{
  "translate": 0.06,
  "color_jitter": 0.1,
  "hidden_act": "silu",
  "mlp_ratio": 4,
  "parallel_block": false,
  "inner_norm": false,
  "drop_path": 0.05,
  "moe_every": 2,
  "conv_stem": false,
  "label_smoothing": 0.05,
  "residual_init": "none",
  "optimizer": "normuon",
  "learning_rate": 0.0097,
  "max_steps": 12200,
  "warmup_steps": 1220
}
Rows from block 3, named by matrix and row number. Rows with one number belong to one attention dimension. Each number is 128 + 24 x the weight over its row's rms, rounded and kept within 0 to 255. All counts start at 0. Numbers have three digits each. After the name is the row's rms in percent of the matrix's.
# v: attention value (model.blocks.3.attn.v.weight, 144x160), inputs 80-159
# proj: attention output (model.blocks.3.attn.proj.weight, 160x144, transposed), outputs 80-159
v.54 078:126129128128128128128128128128128225128128147128128128128128129128128128128160128128128128128128128128128128128128128128128128128128128128128128000128128128128128128128128140128128128128128128128128128128128128128128128128128125128128128137
proj.54 102:128128128128128129128125128128128128128130128128128082128128129128189128128128128128128128128128128128128128130128115131104014128128125128128128205128128128118128129128128119128128128128134128128130128130128128128075128128128128128128128134
v.55 036:128128128128166128128128128128128128128128034127128128127144128128128128129128128128169128128128128127128128128128128128128128128128129128128128128128128128128128128128128128128128128128128128116128128127128128128128128200128128128128128128
proj.55 024:092128127128025128128128128128128128131128191126128127128128128128128128128128128128128128124128128128128128128128128128128128128134128126128128128131128128128128128128128128128127128128128192128128128128114135128128128128128139128128255127
v.56 023:128128128128129128128127122128128196149128128128128128148128128128128128128128128128128128130128128000128128128128124130128043131128121127133128128128128128126128128131009093128128126128128128128129128128128128117127128129128142127127129128
proj.56 015:128128128128128128128128128128128128128128128128169128128128128128128128128128128128128128128128128128128128128128119115128128128128128128128128128128005128128128128126128128250128128127128128128128128128128128128128139128128128128128128128
v.57 031:117128128128128128128128128128128128130128128128128128221128128128128143128128128128128128128128128128128128128132128128128129128128227128128127128128128128128128128113128128128128154128128153130128128128128128128126128128128000128131169128
proj.57 021:129128128127128160128128128128128128128128130088035128128128128128255127131128128128128128131128128179195132138128127128128128128126128125128128209128128131128128128091128128128128128128128127128128128127128127128128120128130128128128127128
v.59 082:118128128128128128128128128128128127128128128128127128128128119128128128128128129128244126128128128123128128128128164128128128128128128128128128128128128128128128128131120126128128119214128125128128128128128128128128128128128128128128128128
proj.59 076:128128128128128128128128128122128128128128128129128130128116128128139172115128129128128128128124128128128128091128102128139128128128128128128128128128129128128128128128128128128116131128128128128128128128128119128130126128128128128128128128
v.61 231:128128128128128128128128005125128128128128128128128128128128128128128124128128000141128128128128128128128128133128128128128128128128128128128128128128128128128128128128128127128128128128128128128128126008128128128128128128140128128127128128
proj.61 199:128137135128128128128128128128128128128128127128128128128128128128128128128121128128131128126128128126128128128117128128128141128128128128128136128128128128128104128128130128126128128152128128128128128163128128128128128128128128126128128128
v.62 075:128128128128128128128128128128129128128115128128128128128128128128128128128145128128128128128128128128128128128128129128128128128128128128128141128128128128128128128128154128129128134128128000128128129128128128128128125128128128128128128128
proj.62 055:127128128128128128128128128128128128128128128128139128128128128128128132128128128132127128128128128128128128128128128128130128128026125128128128128128128128128128128128128128128128128128083128124128128128108128128128127128128128115128130128
v.63 109:128128128128128128128128128255129128128128128128128128128128128128128128128128133127105128142128128128128128128126128128128128128128128128128128128128128128128128128128139128128128128127128128128128126127128128128128126128128128128128128128
proj.63 067:128151128066128128128128128128128128128128128128128128128128128128128128128128129128128128128128128128117128119128167128204082128128128128128128128128128128128128149171128128128128128128122128128128128128057128128110058128128159128128128127
v.64 087:129128128128128128128128142128128128128128128128128128128128128128128128128128128128046128066128128255128128128128128128218128128128126128128128128128128129129128128128128128128128128128120128128128128128128128132128128128128128128128128129
proj.64 104:128128126132128128128128128128128128128128128128128128126099128128128127128128128134128128128128128128131128128128112128076128128131128128128129128128128128128128128171128128128128128128128128131128128128128128125127000128128130128118128128
v.65 077:128128128128128128128128128127128128124128000128128128128128128128128128128128128128128128128128128127128128128128128128128128128102128128128128145128128128128128128128128128128128128128128128128128128128128128128129128128128128128128128128
proj.65 064:128128128128129218128128128128128128128023128126128128128128117128128128151128128164128128000119128128128128128128128128128128128128128128128130124128128128129128113128128128170171128128128185128172128128128128128128128128132128128128128128
v.66 063:128128158128128128128128128128128128128000128128130128128077128125128128128128128128128128128128128129144128128128128128128128130128128128128128128128128128128129134128128128128128128128128128128128128129128128128128128128128078128128128128
proj.66 042:128128127128128129128126128128128128172128128128168128128128128131128128158128128128128127128128112255128128128128128118128127128128128128128128128128000128128128128130128128128129128128128059128128128107128128125128128128128128128128128128
v.67 063:128128128128127128128128130128131131128130129128128127128138128128128128128128128128128128129128128130128128130128128128128126121172128128124110128128128128128128130128110113128128128128124128128128128128128128128128255128127000128128128128
proj.67 040:128128128128128162128157123128128000131128150128128128128128128128128128166128128209128128131128128128128128180128128128119128128128157128093128128041128128128065128128128128128128152130128128128147151128128128128129128128128128128128127128
v.69 065:129128128128128128128128128128128128128129127129128128119128128129128128128128128128128128128128128128128097128128128128128128125128128128122128128128128128128128128128128109128022128128128128128128128128128128128128128128128055128128128128
proj.69 080:128128128128128128128128128128128128128162129128128128128140128128118128141128162128128127128128127128128128128128128118128139128128128128128128128128128128128094128128128128128128128128128128128128220128128128128157128128123128128141127128
v.71 039:128128128128125128128128129128128128128128128128128128128128128128127128128128128128130128110128128128128128127128128128128128128128128128127128128128128128128129128128128124131129128112128128128128126134128125128128161135146128128128255128
proj.71 017:128128128128128128129128128128128128181128128128128128128128127178128128130128128130128128243128128128128128128128128128128128128128128131128128136158128128130128128128128128128097128128129128128128128128128128128167021190115128128125128128
v.72 016:147128128128128128128128241128128128128128128128128128125143128189128128128128128128128128128129128128191182128128128128128128128128128128128128128127128128128129128127128128128128132128125118128128128255128128112128128128128128127128133123
proj.72 014:134128126128128128128128128128128127128130128128128128255126128128128128127128128128128127130128000128128128128128128128127128128128128126128129117128127128128128128136128128129128128128148127127128128128128128128128074128147127129128128128
v.73 059:128128128128128128128128128128128128128128128128128128128128128128128125128128128128128128112128128128128128128128128128128127128128128128128128113128128128128128128128127125128128128128128128126128128123128128128128128128128128130128129128
proj.73 071:128128128128126000128128128128128128128128128128128128128128128128128096128128128128128128128128128128128128126124128175128128128252127128128121092128127128128128128135128127128128150128128128128128128127128128128128128128128128128112128128
v.74 111:128128128128128128128128129128128128128128126128128128128128128128128128128128174127128128128128128128128128128128128128128128219128128128128128128128128128128128128128128128128128128128128128128128128128101128128128128128128128128128128128
proj.74 119:128126128128128128128128128089128222128128128128128163128128128128124128128129128128128128101128128128128128128128128128128003128128128128128130128127128128128118128128128145128133128128128128128128128128128128128127128128128255128128128128
v.75 079:128128128128128128128130128128128110128130128128128128128129128128128128129128128128128128128128128128128128128128128128128123128128242128128128128128128128128128128128123136128128128128128203128128129128128128136128128134128128128127148128
proj.75 071:128128128128128164128119128156128127128128128128128128127128128128128126134128128130128128128128128128128128188128128128167128128128128128128128255128114128128139129070056128128128128128127155128128142128128128128128128131128124128128128128
v.76 108:128128128128128128128128128137126128129128128128046128128128128128128128128128128128128128128151128128128128128128128128128229128128128128128128128128128128128117129128128128128128128128128128128128128128128128025128124128128128128128000128
proj.76 156:128128128128128132128128128128205128128128128114128092128128128130128128128128128130128128000128128128128128128128128128128128128128128128128128128151128128128128139128128128128128128128128128128128129128128130128128128128128153128127128128
v.77 071:128128128128180127128129129128126128129128128128128128128128128128128128128129126127129128128128128128128128128128128128128170128128128128128128128128128128128128118128128012128137128128128128129128128128128128128128128128129128128132128128
proj.77 067:076151128128079128143128128150128100128128127128128128128128128128128118083155128128172128128128185119127128108128128128128129128128128128128128128125128128127128128128128128128126128128128128128128128128128128128128200128128128128104173128
v.79 069:128121128128128128128128128128128131130128128128128128128128128128128000128128128128128128128128128000128128128128128129128128129128128128128128128128128128128129128128128123128159128128128128106128128128129128128127128128128128128128099128
proj.79 081:128128128128128128128128128107128128128128128130128126128128074138128128126128128128128128152128128128128128128128108128128128128128104128128128128128128128128128128128130128255128128138128126129128128128128129139129197079223128128132128128
v.81 032:128128130128131128128128156255128127128158128128128128128128128128128128125128135128128128128128128128130128125128128128128128128128128128128128128128128128128128128128127134125128128128128128127131128058128128128128128148185128127128128128
proj.81 034:128127128129128054128127109128128128126128124255128128128128255128170128128128128178128128128128128128128128128128129128127128128128128128128129128128128128128127128134098128146129128128128128128128128128125128107128128128128127128104128128
v.83 274:128127128128133128128138208132128128128128128128128128128128128128128125128128052127128133128128128128128128128128128128128128128128128128128128128128128128128128128128128128128128128125128128128128128000128128128128128128128128128128128128
proj.83 224:128128128128128128128128086128121065128128128128128128128128128128128128128128128162128128225139128128128085128128128112128128128128128128128128128133128128128140129128128128128128128128128128128128128128128128128127128128128121127128128128
v.84 019:129128128127255128128128106128123128128128128119128071128128127128128128128128125130128128128128128128121128128128128128128128128127128128062128128128128128128128127129128128127128128128128128128128128126128128128129128142128128128140128128
proj.84 007:128135128131122128128129128128128128128128124129128128128128128128128128128128129126128128128131128128121128128128128255127128128128128128128129128128128128125130128128128128128127126128128128128105128128128128128128128127128128128130128128
v.85 032:128128128128128128128121128128128134128110128128128128130128128116128255128128128128128127064128128120175128129128128128128128128128128128127128128128128128128128128128128128128124136128125128128128128128128128128128128128117128130129128128
proj.85 024:128128128135128126128126127128128128128128128128128128126128012128128106128128128128128128128128128128128128128128255127128128128128128087128128127128115128128129130128128128075128126128127128128128128128128128128128128134130128128128131127
v.86 106:129128128128128128128128128128128128128128129128255143128128128128128111128128128150128128128128128128128128128128128128128128128128128128120128128128128128128128128128128128128128128126128128128128128162128128128128128128129128128128128128
proj.86 076:127236128128128128128128128128130128128128085128128128128128128128128128128128128144102128128128128128128165128128129122128128128128105128128128129128128128135128128135128128128128128128128128128128127128128128128128128119126128128128127128
v.87 023:128128128128128128128128149128130128128128128204128128128128129162128128128128128128127110128128128128203128174128128129128128128128128128125128151128128128132128128128128126134129125128128127128130125128128127128128128128128128128128128128
proj.87 006:128128128128132127126127128128129128128128128128128128128128128122128128128121128127126128128128128122128128128139128000128128128128128128129128128128128128128127128128128128128128129128135128127126128128128128128128128128128128128128128128
v.88 052:128124128128124128128128128128128128128128128128128128128155128130128128128128128144128128130128128128127128128128130128128128128128128128126128138128128128127128128128128140128128128128128128211128128128128127128127128128128128128129128128
proj.88 034:128128128128130128128128128128128128126128128128123128128120128128128132128128128128128128128128128129128191132126128128128130128128133114128128128129128128126128192109128107128131128128128128128128128128128093128123128128128128158215125128
v.89 062:128131128128128128128128128128125133128128111128125195127128120128128128128128128128128139128128128128128149128128128128128128128128118128128128128128128128128128128129128128128128128128128131128128128128128128128128128128128128128128128128
proj.89 073:128128194128144128128128128128128128128128128128128158128128176128128128128128129128128128128128128128128126128128128128128128128128122128128201128128128128128128105176128130064128128128128128125128128128128128128128128113128153128128131128
v.90 051:128128128128128128128115128128128128128141128132128128128131128128128135128128142124128128128128128126128255128128128127128127128128128128255128128128128128128128128128164128128128128128128128128128128128128128128128128142128128115162128255
proj.90 056:128128128172126127128128128153128128128128128135128128128128128128128129128128128147128130128128126128128128128128128128128137128113128128128128131128128128128128128128128128128129108128128128122128128128128000128128110128128128128128128128
v.91 058:128128128128131128169129130128128128128128129128129127128128119128149128255128136128128128128128128129128121128128128128128128128128128128128128128128128128128127128129128119134128128128128128121133128128128128128128128128128128128133128128
proj.91 099:128128128139128128128128128128128134142128129143128128128128128128128128128128128128128128124128128000128127128128141128128106128128128128128000128128128128133128128128128128128128128128128131128128128128128128115128127127128128127128128128
v.92 213:128128128128128128128128128128129128128255125128128135128128128128128128128128128128128128128128128004159126128128128129128128128128128128128128128128128128128069128128128128128128128128128128128128128128128128128128128128128128128129128128
proj.92 182:128128128128128128128128128128128075146000128128128218128128128128129128128132128128138128128128128128128128128128128128128128121129098128128128128128131129128210128139128128128128128128127128128128128128129128128020128128128128128128128156
v.93 064:128128128128128128128127129128128128128127128128128128127132128124128128128122128128128148128128128128128128127128128128128128120127128128126128128128213129127127128113128139128120128128091128128128128130128129128128128128126127128129128128
proj.93 054:128128128128128141123128128128128129128128128160128024128128125128127128128128128128128128128124128118128128128131081128128128128140128128128128127128128128129128128128128128128127127128128128125124128128128128128128128128130127129127127128
v.94 021:128128128128129128128128000128128127128128128128128246128127128128128128128128128128128122148128128128127128134128128128150175128128128129128128125128128128118128129128128000128128127128128128128128128128128131128128123128128130128120128128
proj.94 033:128128128128128128128128128128127127128128128128127128131128128129130128128128128128128128128128128127128130128128128128122128128128128176130128128128132128128129127128128128128100128128000128127128128131128128128128128128128128128128130128
v.95 211:128116128128128128128128119122149128128128128128128128128128128128128128128128128128128128128128128092128128128128128128128127128128128128128128128128128128128128128128255128128128128035128203133128128104128128175128128128128128128128062128
proj.95 248:128128128128128128128128128128000128128128128128128128128128128123128128128128128128114128106129129127127128128125128128128128128127129128128128077128128128128128128129128128128128128132128129128129128128128116128128128128128121131128129128
v.96 029:128053128128128128128128128128135128128128128128128194128128128093128128128128128128127129128128128127128128129128128128128128128128169128128131128128128128097128134128128128127204128128126128128128128128128128172128128128128128128128128128
proj.96 016:128128126128131128128128255128128128128128128128000128128128129128128128128128128225128128128128128128128128128128128128128128128128128128128128128128128128128130128128128128124129128128128127126128128128128128128128127128128128128128128128
v.97 084:128125128128128128128128128128128128128128128128128091169128128141128128128128128128229128128128128128128128128128128128134128128128128128128129128128128128128129128128128207128128128127128128127128128128128128128128128129128128128128054128
proj.97 081:078063128128128128133128128128128103133128128160128137128128128128128128128128128128128129128128140128124134128124128128128128128127255128207128128128128000128128159128128130143118128128146128128128128128128128128134128128128128124128128128
v.98 051:128128141128128128128128128128128128129128128130151124128128128137128127128128128126128128128128128128136128128128128128128129127128128128128000126128124128128128128128128128128128128127127128128128128124128128128128128128128128128126128128
proj.98 082:083128129128128125128128118128129128128128128128167128128111172128159128129122128128128128128128128127128127128128128128128128112128128128128128128128128128128130128125128128128128128128128128125128128128104128128128130128193128128128128128
v.99 167:128128128128128128128095128128210128119128093128128128146128130126128128128128128128109128128128128128128128128128128128128128128128128128128128128128128128128128128128128128128128128144128128128129093128128128128128128128128128128121128128
proj.99 187:100128128128127128128128139141128128121128128128128128128128128128128128128128128128128128128128128128128128128116127128128126128131134128128175128128128128143128129128128128128128144128128128128128116128128128128128129128128128128128128128
v.100 095:128128128128128128128128128132128128128128128128128128128128128128128128129128128128127128128128128127131128128128128128167128128128255128128128128128128128128128128128128128128129128187128128128128128129128128128128128128128128128128128128
proj.100 093:128115128128128128128145128106128130128128128128128128128128128128119127128128128128128180128128162128129128090128128128128128128128128128127128130035234130128136128000128128128128128128128128128128128128128128128128128081128114128128128128
v.101 057:128128128128156128129127063128128000127125128128128128128128128128128107134128173128128128000128128128127128128128128128128128128128128128128128128128128128128128128128128128128128128128128128130128128139128128128129128128128128128128128127
proj.101 055:118104128128128128128128130138128128128128128159128128128128128128128128120128128128128128128128132128128130128128128128134131128128158129128128127127128126128255128128128128131128128100132128128128128010128128128128128128128128128128147128
v.102 085:128121128128128128128128255128128128128128128128130128129128128245128128128128128128128128128128128128149130130128128128128128128128128128120128128128128128128128128128128128128128099128127128129128128128128128068128128128128128128128128128
proj.102 091:126128128144128128128128128128128128128128128128128205147128128255128128128128121128073128126138128142104128128128128128128128128125128128128130128128136128114128207128128128128153128128121128129128128128117128128128062130127128128127128128
v.103 382:128128128128128128128128128128128128128128128128128073128128128128128128128128128128128128128128128126255128128128128128128128128128128128127128103128128128128128128128128128128128128133128128128128128128128128125128128128128128128128128128
proj.103 370:128128128128128128128128128135169128128128128128128137128128203128128128128128128128128128154128128130000128123128128128128071127128128128140128128128128128128128128127159128128128128125126128128128128126128128135128128129128128128128128128
v.104 043:128128128128128128128128182128128128128128124128128128128128128046128128128128128128128132128128128123128128128128128128128128128124128127126128128128128128128128128128128128128128124128128128128128127128128128128137129128128128128128128128
proj.104 052:128128128128128127128128128128128128128128128146062128128128128128128129128128128128128131128128128136128128128128075128129128128128096128035129128128128128135128128128128128094128128127128128127126089128128128128128125128117117129008128128
v.105 041:128128128128128128128128128128128128128128128128128129128128128135128128128128128128129126128128128128246128128129128128128128128128128128128128128128128128128128128128128128128128128255128128128129119128129129128128128027128128128128158125
proj.105 026:128128128129128129128126128128128128128128128128005128128128128128128128128128128128128117128128128128000128128129128132128128138128120128128128131089128128128128128128128128128128128097128128128128128128128128130128128128128128128128128128
v.106 104:128150128128128128128128128128128128128128128128128128128128127128128128127128126128129128128128128128128128128128128128128112128128128128123104128128128128128133128128000045128116128128128128101128128128128128128128128255128124128128128128
proj.106 110:128176255128094128128128128128128133128128134141128128007128128128128128128128128128031127128128128127128165128128128146128128128128128128128128128128128128128119116128128128128128128128128129128128124128100128128128128128128128128128123162
v.107 036:128128128129128128128128128128128128128128128129128128128128128127128128128128130128128128128128128174115128128129128128128128128128128128128128128128128128128126128128128128128000128123128128128128128128129128128128128128129128128128128128
proj.107 032:128128128128128128128128128128128126128128128128128128128126128128128128126138128128128128128129129128138151128128128126128128128128128146128128128123128128128128128128128128128255128128128128128128128128128128128128120128128128128128128128
v.108 144:136128128128128128128128128128128128128128128128128128128128128056128128128128128129128129128128128128128123128128128128128128128128128128128128128128128128128128128128128128128128128128128128128128128128128128124128128128128128128128128128
proj.108 139:128128128127128128128128121128171128128128079128128145128127128128121126128128128128128129128128141128128148124128128128128167146128128128128128128181128125128128128128128128128128128128128128128128128128128128128183128128128128128127128128
v.109 086:128128128128128128128129128128129128128128128128128128128128128124128126128128166128128126129128128128128128127128128128128128128128128128128128128128128128127108128128130129128128128128128128127135128128128128128128128128128128128129128128
proj.109 119:128128128128128128128128128128128114128111131111128128128128128128128128124125128128128128127128128143128128128118128128128128128128128128129255128128128119128224128111128128122128128144116126128128128128128128129131128162128128110139125128
v.110 022:128128129128128128128128128128226131128130128125128128128128128128128129128126128130128129128128128128128128126130128128220128128128132128135052128128128130128121128128161128000128128128128128128128128127128128128124128128128128128128128128
proj.110 039:128128128128127128039128128128128128128128128153128128128128126128128128128157128128128218127128128128128128255128128128129128128128128128128128113127128128128128128128128128128128128128128127128128125128126128128255128128128128128129128128
v.111 058:128128128128128128128128128128235128129128128122128128128093128106128128128128130128128128128128128128128128128128128128128128128128128128149126139128128128128249128128128000128128128127128137128128128130128128128128128128130128128128128129
proj.111 041:128128128128128128128128128128128021125128086128128129131128128128130128128133121130128128127128128128128128128128128128127128128128128128128128128128128128128128128128128128222128129128128030128128128128123126128128128126128128128128128107
v.112 080:128129128128128128128128146128128047129128128128128128128128128145128255128128128059080128089128128114123128128098128128128128128128128128128124128128128128129128042130128128128000128129128190128128128128128128115128128128128128128128128128
proj.112 105:128128128128128128128128128128128128128128129128128128128129128255126128128128128128128128128128128096128128128128084128128139128174125128128131129128128129129128128127128128128128127128119099128128107128128135128127128128128128129128128146
v.113 164:128128128128128128128128128141128178128255128126128087128128128128128128128128128127128128175128128128128128128128128109142128128129128128128128128128128128128255128128128128128128128166128128128128128126128128128128128128128146128128128128
proj.113 140:128128126127128128128128128128128128137128128128128128128128128128112139128128128128126128128128128126128128095106115128128128129128128128128128139128128128128000128128128128128123128133127128128128128128128128128128128087128128128123128128
v.114 022:128128128128128128128128128128128026128177128128128128128128128128128128128232128126128128128128128171128128129130128128128069128128128128128128128128128128128128128128137128128128128147128128128128127123128000124128128128127121130125127122
proj.114 011:128128128128131128128128128128128128129128125129128128128128128128128128191128128127128127128128128128128128126128128128125128126128128128128067139128128128128128128128128128128128128128128128128136128127128128128128128128128130127097128128
v.115 059:128128128128159128128128128131128128128128128128128128128128128128128128128128127128128128128128128128128128128128128128128128127127128128136128128128128128128128128128128128128128128128128128128128127128128128128128128128128001128128128129
proj.115 099:128128128128128128128128128134128060128141128128128128128128128128128156128129128130128128128113128128128128128128128128120128128128128128066138128128128128128128128129128128128106128128128131128128128128135128128169128128129128128128128128
v.116 020:128128128128131128128128128128039128128128128128128128128128128128128128128128128128128128128128128128121128128128128128128128128128128128130128128128128128128024128128128153139128128126128127029128128128128128116128131128128128128083128128
proj.116 018:128128127128128128128128128128128128128128125128128128128128128128128128128128128128128128128127128128128128128128128182128128129128128128128128138128127128128128128128129128128125087128128128128128128128128186128062128128132131128128128128
v.117 100:148145128128128128128132128111128128128128128128128128128128128128128127128128128151128128128128128127128128128128128128128128129128128128016128128128128128128128123132000128128127128128128128128128128128129128128126128128128128128149128128
proj.117 124:128128128128128152122128128118208128128128128128128128118128127128128255128128128128000120128128129128128128128128128128143128127128000093128128128129128128128128129142131128128128128128128129128128128128128128120128128128128128128128122128
v.118 088:128128128128128128128128141128128128128128128128128128128128126128128120128128128128255129128128128128128128128128128128128128128128128128128128128128128128128128128128128128128128128155128128128129129128128128128128128181128128128128020128
proj.118 121:128128128128128128123129128151128128128128140128127128128126128129127128125130128128128128128070128150138127075128128156128183128128128157128128128128128128128030128128128128128128128126128122128128130128128128128104128128127128128128128128
v.119 077:128128128128127128137222141139128126128128128128127128122128128127128128128128255128150128125128128128130134128129128128128128128128128128131114128128128128128128128128128137127128128132128128128128129091128128128128128128127107123128128128
proj.119 108:127112159127128127128128134128128109128117155128128128128121128124162143129128096128128128128128128128128128255128128089128126128128128129128128128121128128128037128128164129128128128255128129128129132128127128129099128128128128128104128134
v.120 051:128128128128128128129129128128125128128128179128128103128128128128128128128128128128128128128128128127128128128128128128129128128128142128128144079128128128128098128128128127127128128128128045128128128128128128128129128128131128128108128128
proj.120 032:128128128128128128126044128127128127128128128128249128128128128128128128128129128128128128128128128128128128128128128128128128128128128128128203128128128128000128033128129128128128128128128128128130128128128128128124128128128128128128128128
v.121 076:128125128128128128128128128128128126128000132128128128128128128128128128128128128128128128128128128236128128128128128128128162128128128128128128128128127128128128128128127128128123126129128128128114128127128128128128121128128128128127130128
proj.121 043:125128128093128119128128128109128128128255128128128128128125128128128128128255128191128128128130128128128128137134128122128128136128079128128128111128128131128128128128128128128128128128128129128128000128128128128128128213128128128128128128
v.122 074:128128128128128128128128128128128128128128128128129128128128128128128128128128128128128128135128128131128156128128128128128128128128130128128128128128128128128201128128128128135128128128142128128128129128128128128128128128128128128128128128
proj.122 047:128128128091129128128128128128128128128128128147128128124128128128128128128129128090128128128176141105128128128128128128128128255128130128130128133128141128208128121127128128128128128128128128128128138125128128150128128128128128128128128152
v.123 038:128128128128128128128128128128128128128137083128128128128128128128128128128128126128128128128128128086128128128128128128128128127129128128128128181128128128128129107128132161128128128140128149128128128128128128128128128128128128127128125128
proj.123 040:128128119128250128255128128128128125128122128126128127128129128127128128128128128128128128128255128128128128128118128132128128126128128128128128128128128128128128128128128128128124129128128127128142128127128128128128128128128130128128128128
v.124 067:127128128128128128128125128255127128128128131128128128128128127128128128128128128128128128128128128128128128128128128128128128126128128128128127128128128128128063129129133128128128128128128128128128128128128128128128128128128128128128093129
proj.124 053:039048128128128128101205128128128128131128128173128216128128128126128128128128128128125128255128110128128128128128128128128128128128128128128128128117187114129200044128128128114118129130128128128129128128148128126128128128128128128121128127
v.125 028:128128128128128128128125108125128128128128084132131120128000128128128128128128127128128128128128128141128128130128128128128128128130128128129190128128128128128128128128128128128000129128128128128128127128128128128128128128128255128128129128
proj.125 030:128128128128128128128128131128128128128128128128128128128128128128128128128128128128127128128127128128128128000137128105128128128127126128128128129128128126128128126128129128128128128128128137139130128128128128128128128128128128129128128128
v.127 065:128134128128128128128128128034128155128128125128128128128128128129128128128128128128128128128128128128130128128128128128128128128128128130128127128128128128128128127128000128128118128128128128107179128128131128128128129129131124128129128128
proj.127 056:127128128128135128128128128128128128128128128128129128130128128128128128128128128128127128128143128088128128128128125128128128128128000128128128128114128128128128128128119130128139127127128112128128128128115128128128000128131128128128134128
v.128 011:132128128128128128128140128128123122121128128127130105128128132211129128128129128128128128128128128098128128128128128128128128130128128128126213128128128128128134128128255233128128128127124128127128128128128128128128114128128128128128128139
proj.128 012:128128128128128128128128128128128128128128128128128128128128128128128128128128128128128128128128128128128128128128128127128128128128128128128128128128128000128128128128128128128128127128128128128128128128128129128128128128128128128128128128
v.129 041:127128128128129128128129128128132128127127128128128129128128128128128128128141119128128128129128128128128128128129128128128128128128128128152128125128128128139128128128128128135128127128128128137128128128128128128128158158128128128127128129
proj.129 059:128130127128128128128156128128128128128128128128128128128127128128128128128128128128128128128128128128128128128128128128128128128126128121128127128128132134128128128128128127109128131182128128128129172095128128128132134131145128126129128128
v.130 049:128128128128128128128128128128128128128128128128130132128128128032128128127128145133128128255128128122128128128128128128128128128128128128128128128128128128128128128255128069120127125128128128117128128128128128128128128055128128128128128134
proj.130 035:131110128128131129128128128128128128128129125128130124146128128117128128128128128128128128128128129128128128128128128157128128128128007128128255128128127125128128128128128126128132128128113128128128128128192128132128128128128128128128128128
v.132 128:128000128128128128128128128000013184127128128128128128128128128128141128128128191128128128128128128128124128128128128128128128128129128128128128128128128128128128128128128128137128128128128127128128128128128128128128128128128128128128128128
proj.132 146:128128128128128128128128128128128128128128128129108127128128088128128128128128153128225118128128128128128128128128255222129128128128128128128128128128128128128128127128128128127128128128128131128128128166128128147128128128125129128128128131
v.133 029:128130130128128128128128128128128128130128128128140128128128128128128128128127128128128128128128128128145128127128128128128128128128128128128128128128127128128128127128127133143128128128128126128128128128128128128128128128128128128128128126
proj.133 016:128128093128128128128178124128128128081128128153115128128128255128128128128129128131126128128127128128128128128128128126128128128128128127128128135130128098128128128128128128128128128128128128128128128128128128128128255128128128172128127128
v.134 035:128128128128128128128128129128128128127128128128128128128128128128128128128128128097128128128128128128128128128128128128128128128128128129128128128128128128128128129128128128128128128128128125128249128128128128128128128137128128128128130130
proj.134 065:128128128128128128255128128128128128128128128128128128128127130128128128128126129128128128128144128128128128128128128128128128128128128128128128128128127128128127128128128128128128128128128128128128128128128127128128128128128128127128128128
v.135 059:128128128128128128128128128128128127128128128128128128128128128128128128128128237128128128128128128119128128128129130128127128128128128128128128086128128128128130128128133128128128128128128094128129102128128128128128128128128128128103151128
proj.135 079:128128128128128128128166128132128015128128126127128128128128127128128128128128128128128144128128128128128128128132128128128128128128128128128128122128128128128128128128128128062129128128160128128128129128138128128127128128128128128132126128
v.137 093:128128128128128128128128128129128128128053128128128128128128128128128128128128128128128128128128128128128128128128128128128128128129128128128128128128128128128137128128128128128128128128128128128128128255128128128128128141128128128128128128
proj.137 086:128128132128130128128128129128128127130160127128128128100128137128128128153128128128128128128128116128128108128128130128135128128128128109128128128128128128128128126128128128045128128128128066128128128000145128128128128174128128179128128128
v.138 420:128128128128128128128128128128097127128128128128128128135128128128128128128128128128128128128128128128128128128128128128128128128128113128128128116128128128128128128128128128128128128255128128128128128128128128128128128128128152128128128128
proj.138 464:128128128128128128128128128128128128128128128128128128128128128155128128128128128128145128128128128128128128128128128128128255128128097128128128128128128128128128128128128128128128128000128128137128128128128128126128128128128128128128128128
v.139 119:128128128128128128128128128138192128128128133128128128128048128140128128128128128128128128164128128101128128128128128128128128128128114128134128128128127128128128136128128000128128128127128128128128128128128127128128128128128128128125127128
proj.139 138:128128128162128128128128128128000128128136127128128128128127128128128127128128128123128128128128128128128128128128128128128128128128128128128244128110128138128129128128126128128128128255128137128128128128128128156128128128128128128128127128
v.140 026:128130128128128128128129128128128128134160128128128128128128128128128128128128128128128128000128128128000128128128128128129128128128128128128128126128128128128128128128128128128128128128130128128128137128128128128128128128128128141128135000
proj.140 009:128128128128124128128127128128128128128128128128128129128128127128128128128128128128129128128128128128128129128128128128128128128128127128128128128125128128128128126128128128128128128128127097128128128128128128128128128128128127128128128128
v.141 066:128128128128133128128128128129128128128136128128128232128128128128128128128128128132128150128128128128128128128128128128128128128128128128128128128128128128128145128128022128039128128128128128128128128128128129128126128128128128128127128000
proj.141 039:128255128128128106128128128128128124128121128158127128123128128128128128128128128128128107128128128128128128128128128128135128128129128128121128128128128128101128128128128128128180128095128128111128128120128207128130128128210128128128128128
v.142 115:128128128128128128128128128128128128128217128128128174128128128128128128128128151055128128128128128000128128128128128128128128127128127128128128128128128128128128128144128128128128128128128128128128104128128128210128128128128128128128128128
proj.142 118:154128219128128128128128128128036128128128128128128114127128128128109128128126128128147128128128127128072102128128128128128128128128128128128128136128128034128128123128255128128128128128127128128050128129130128128128128128126128128128128128
v.143 025:128255128128128128128128129128128128128126128128128128128128128125128128128128131128128128128128128055128128125128128128128142128128124128128114128128128128128128128128128138128128128128129128128129128130128128135126129128128128128121132128
proj.143 009:128128132128128128255128128128128141127128130128128128128128128130125128000128128128128122128128128128128130128129130128128128128128128128128128122128128128128128128128128128128128128125126128126128146126136128128128149128128128128127128128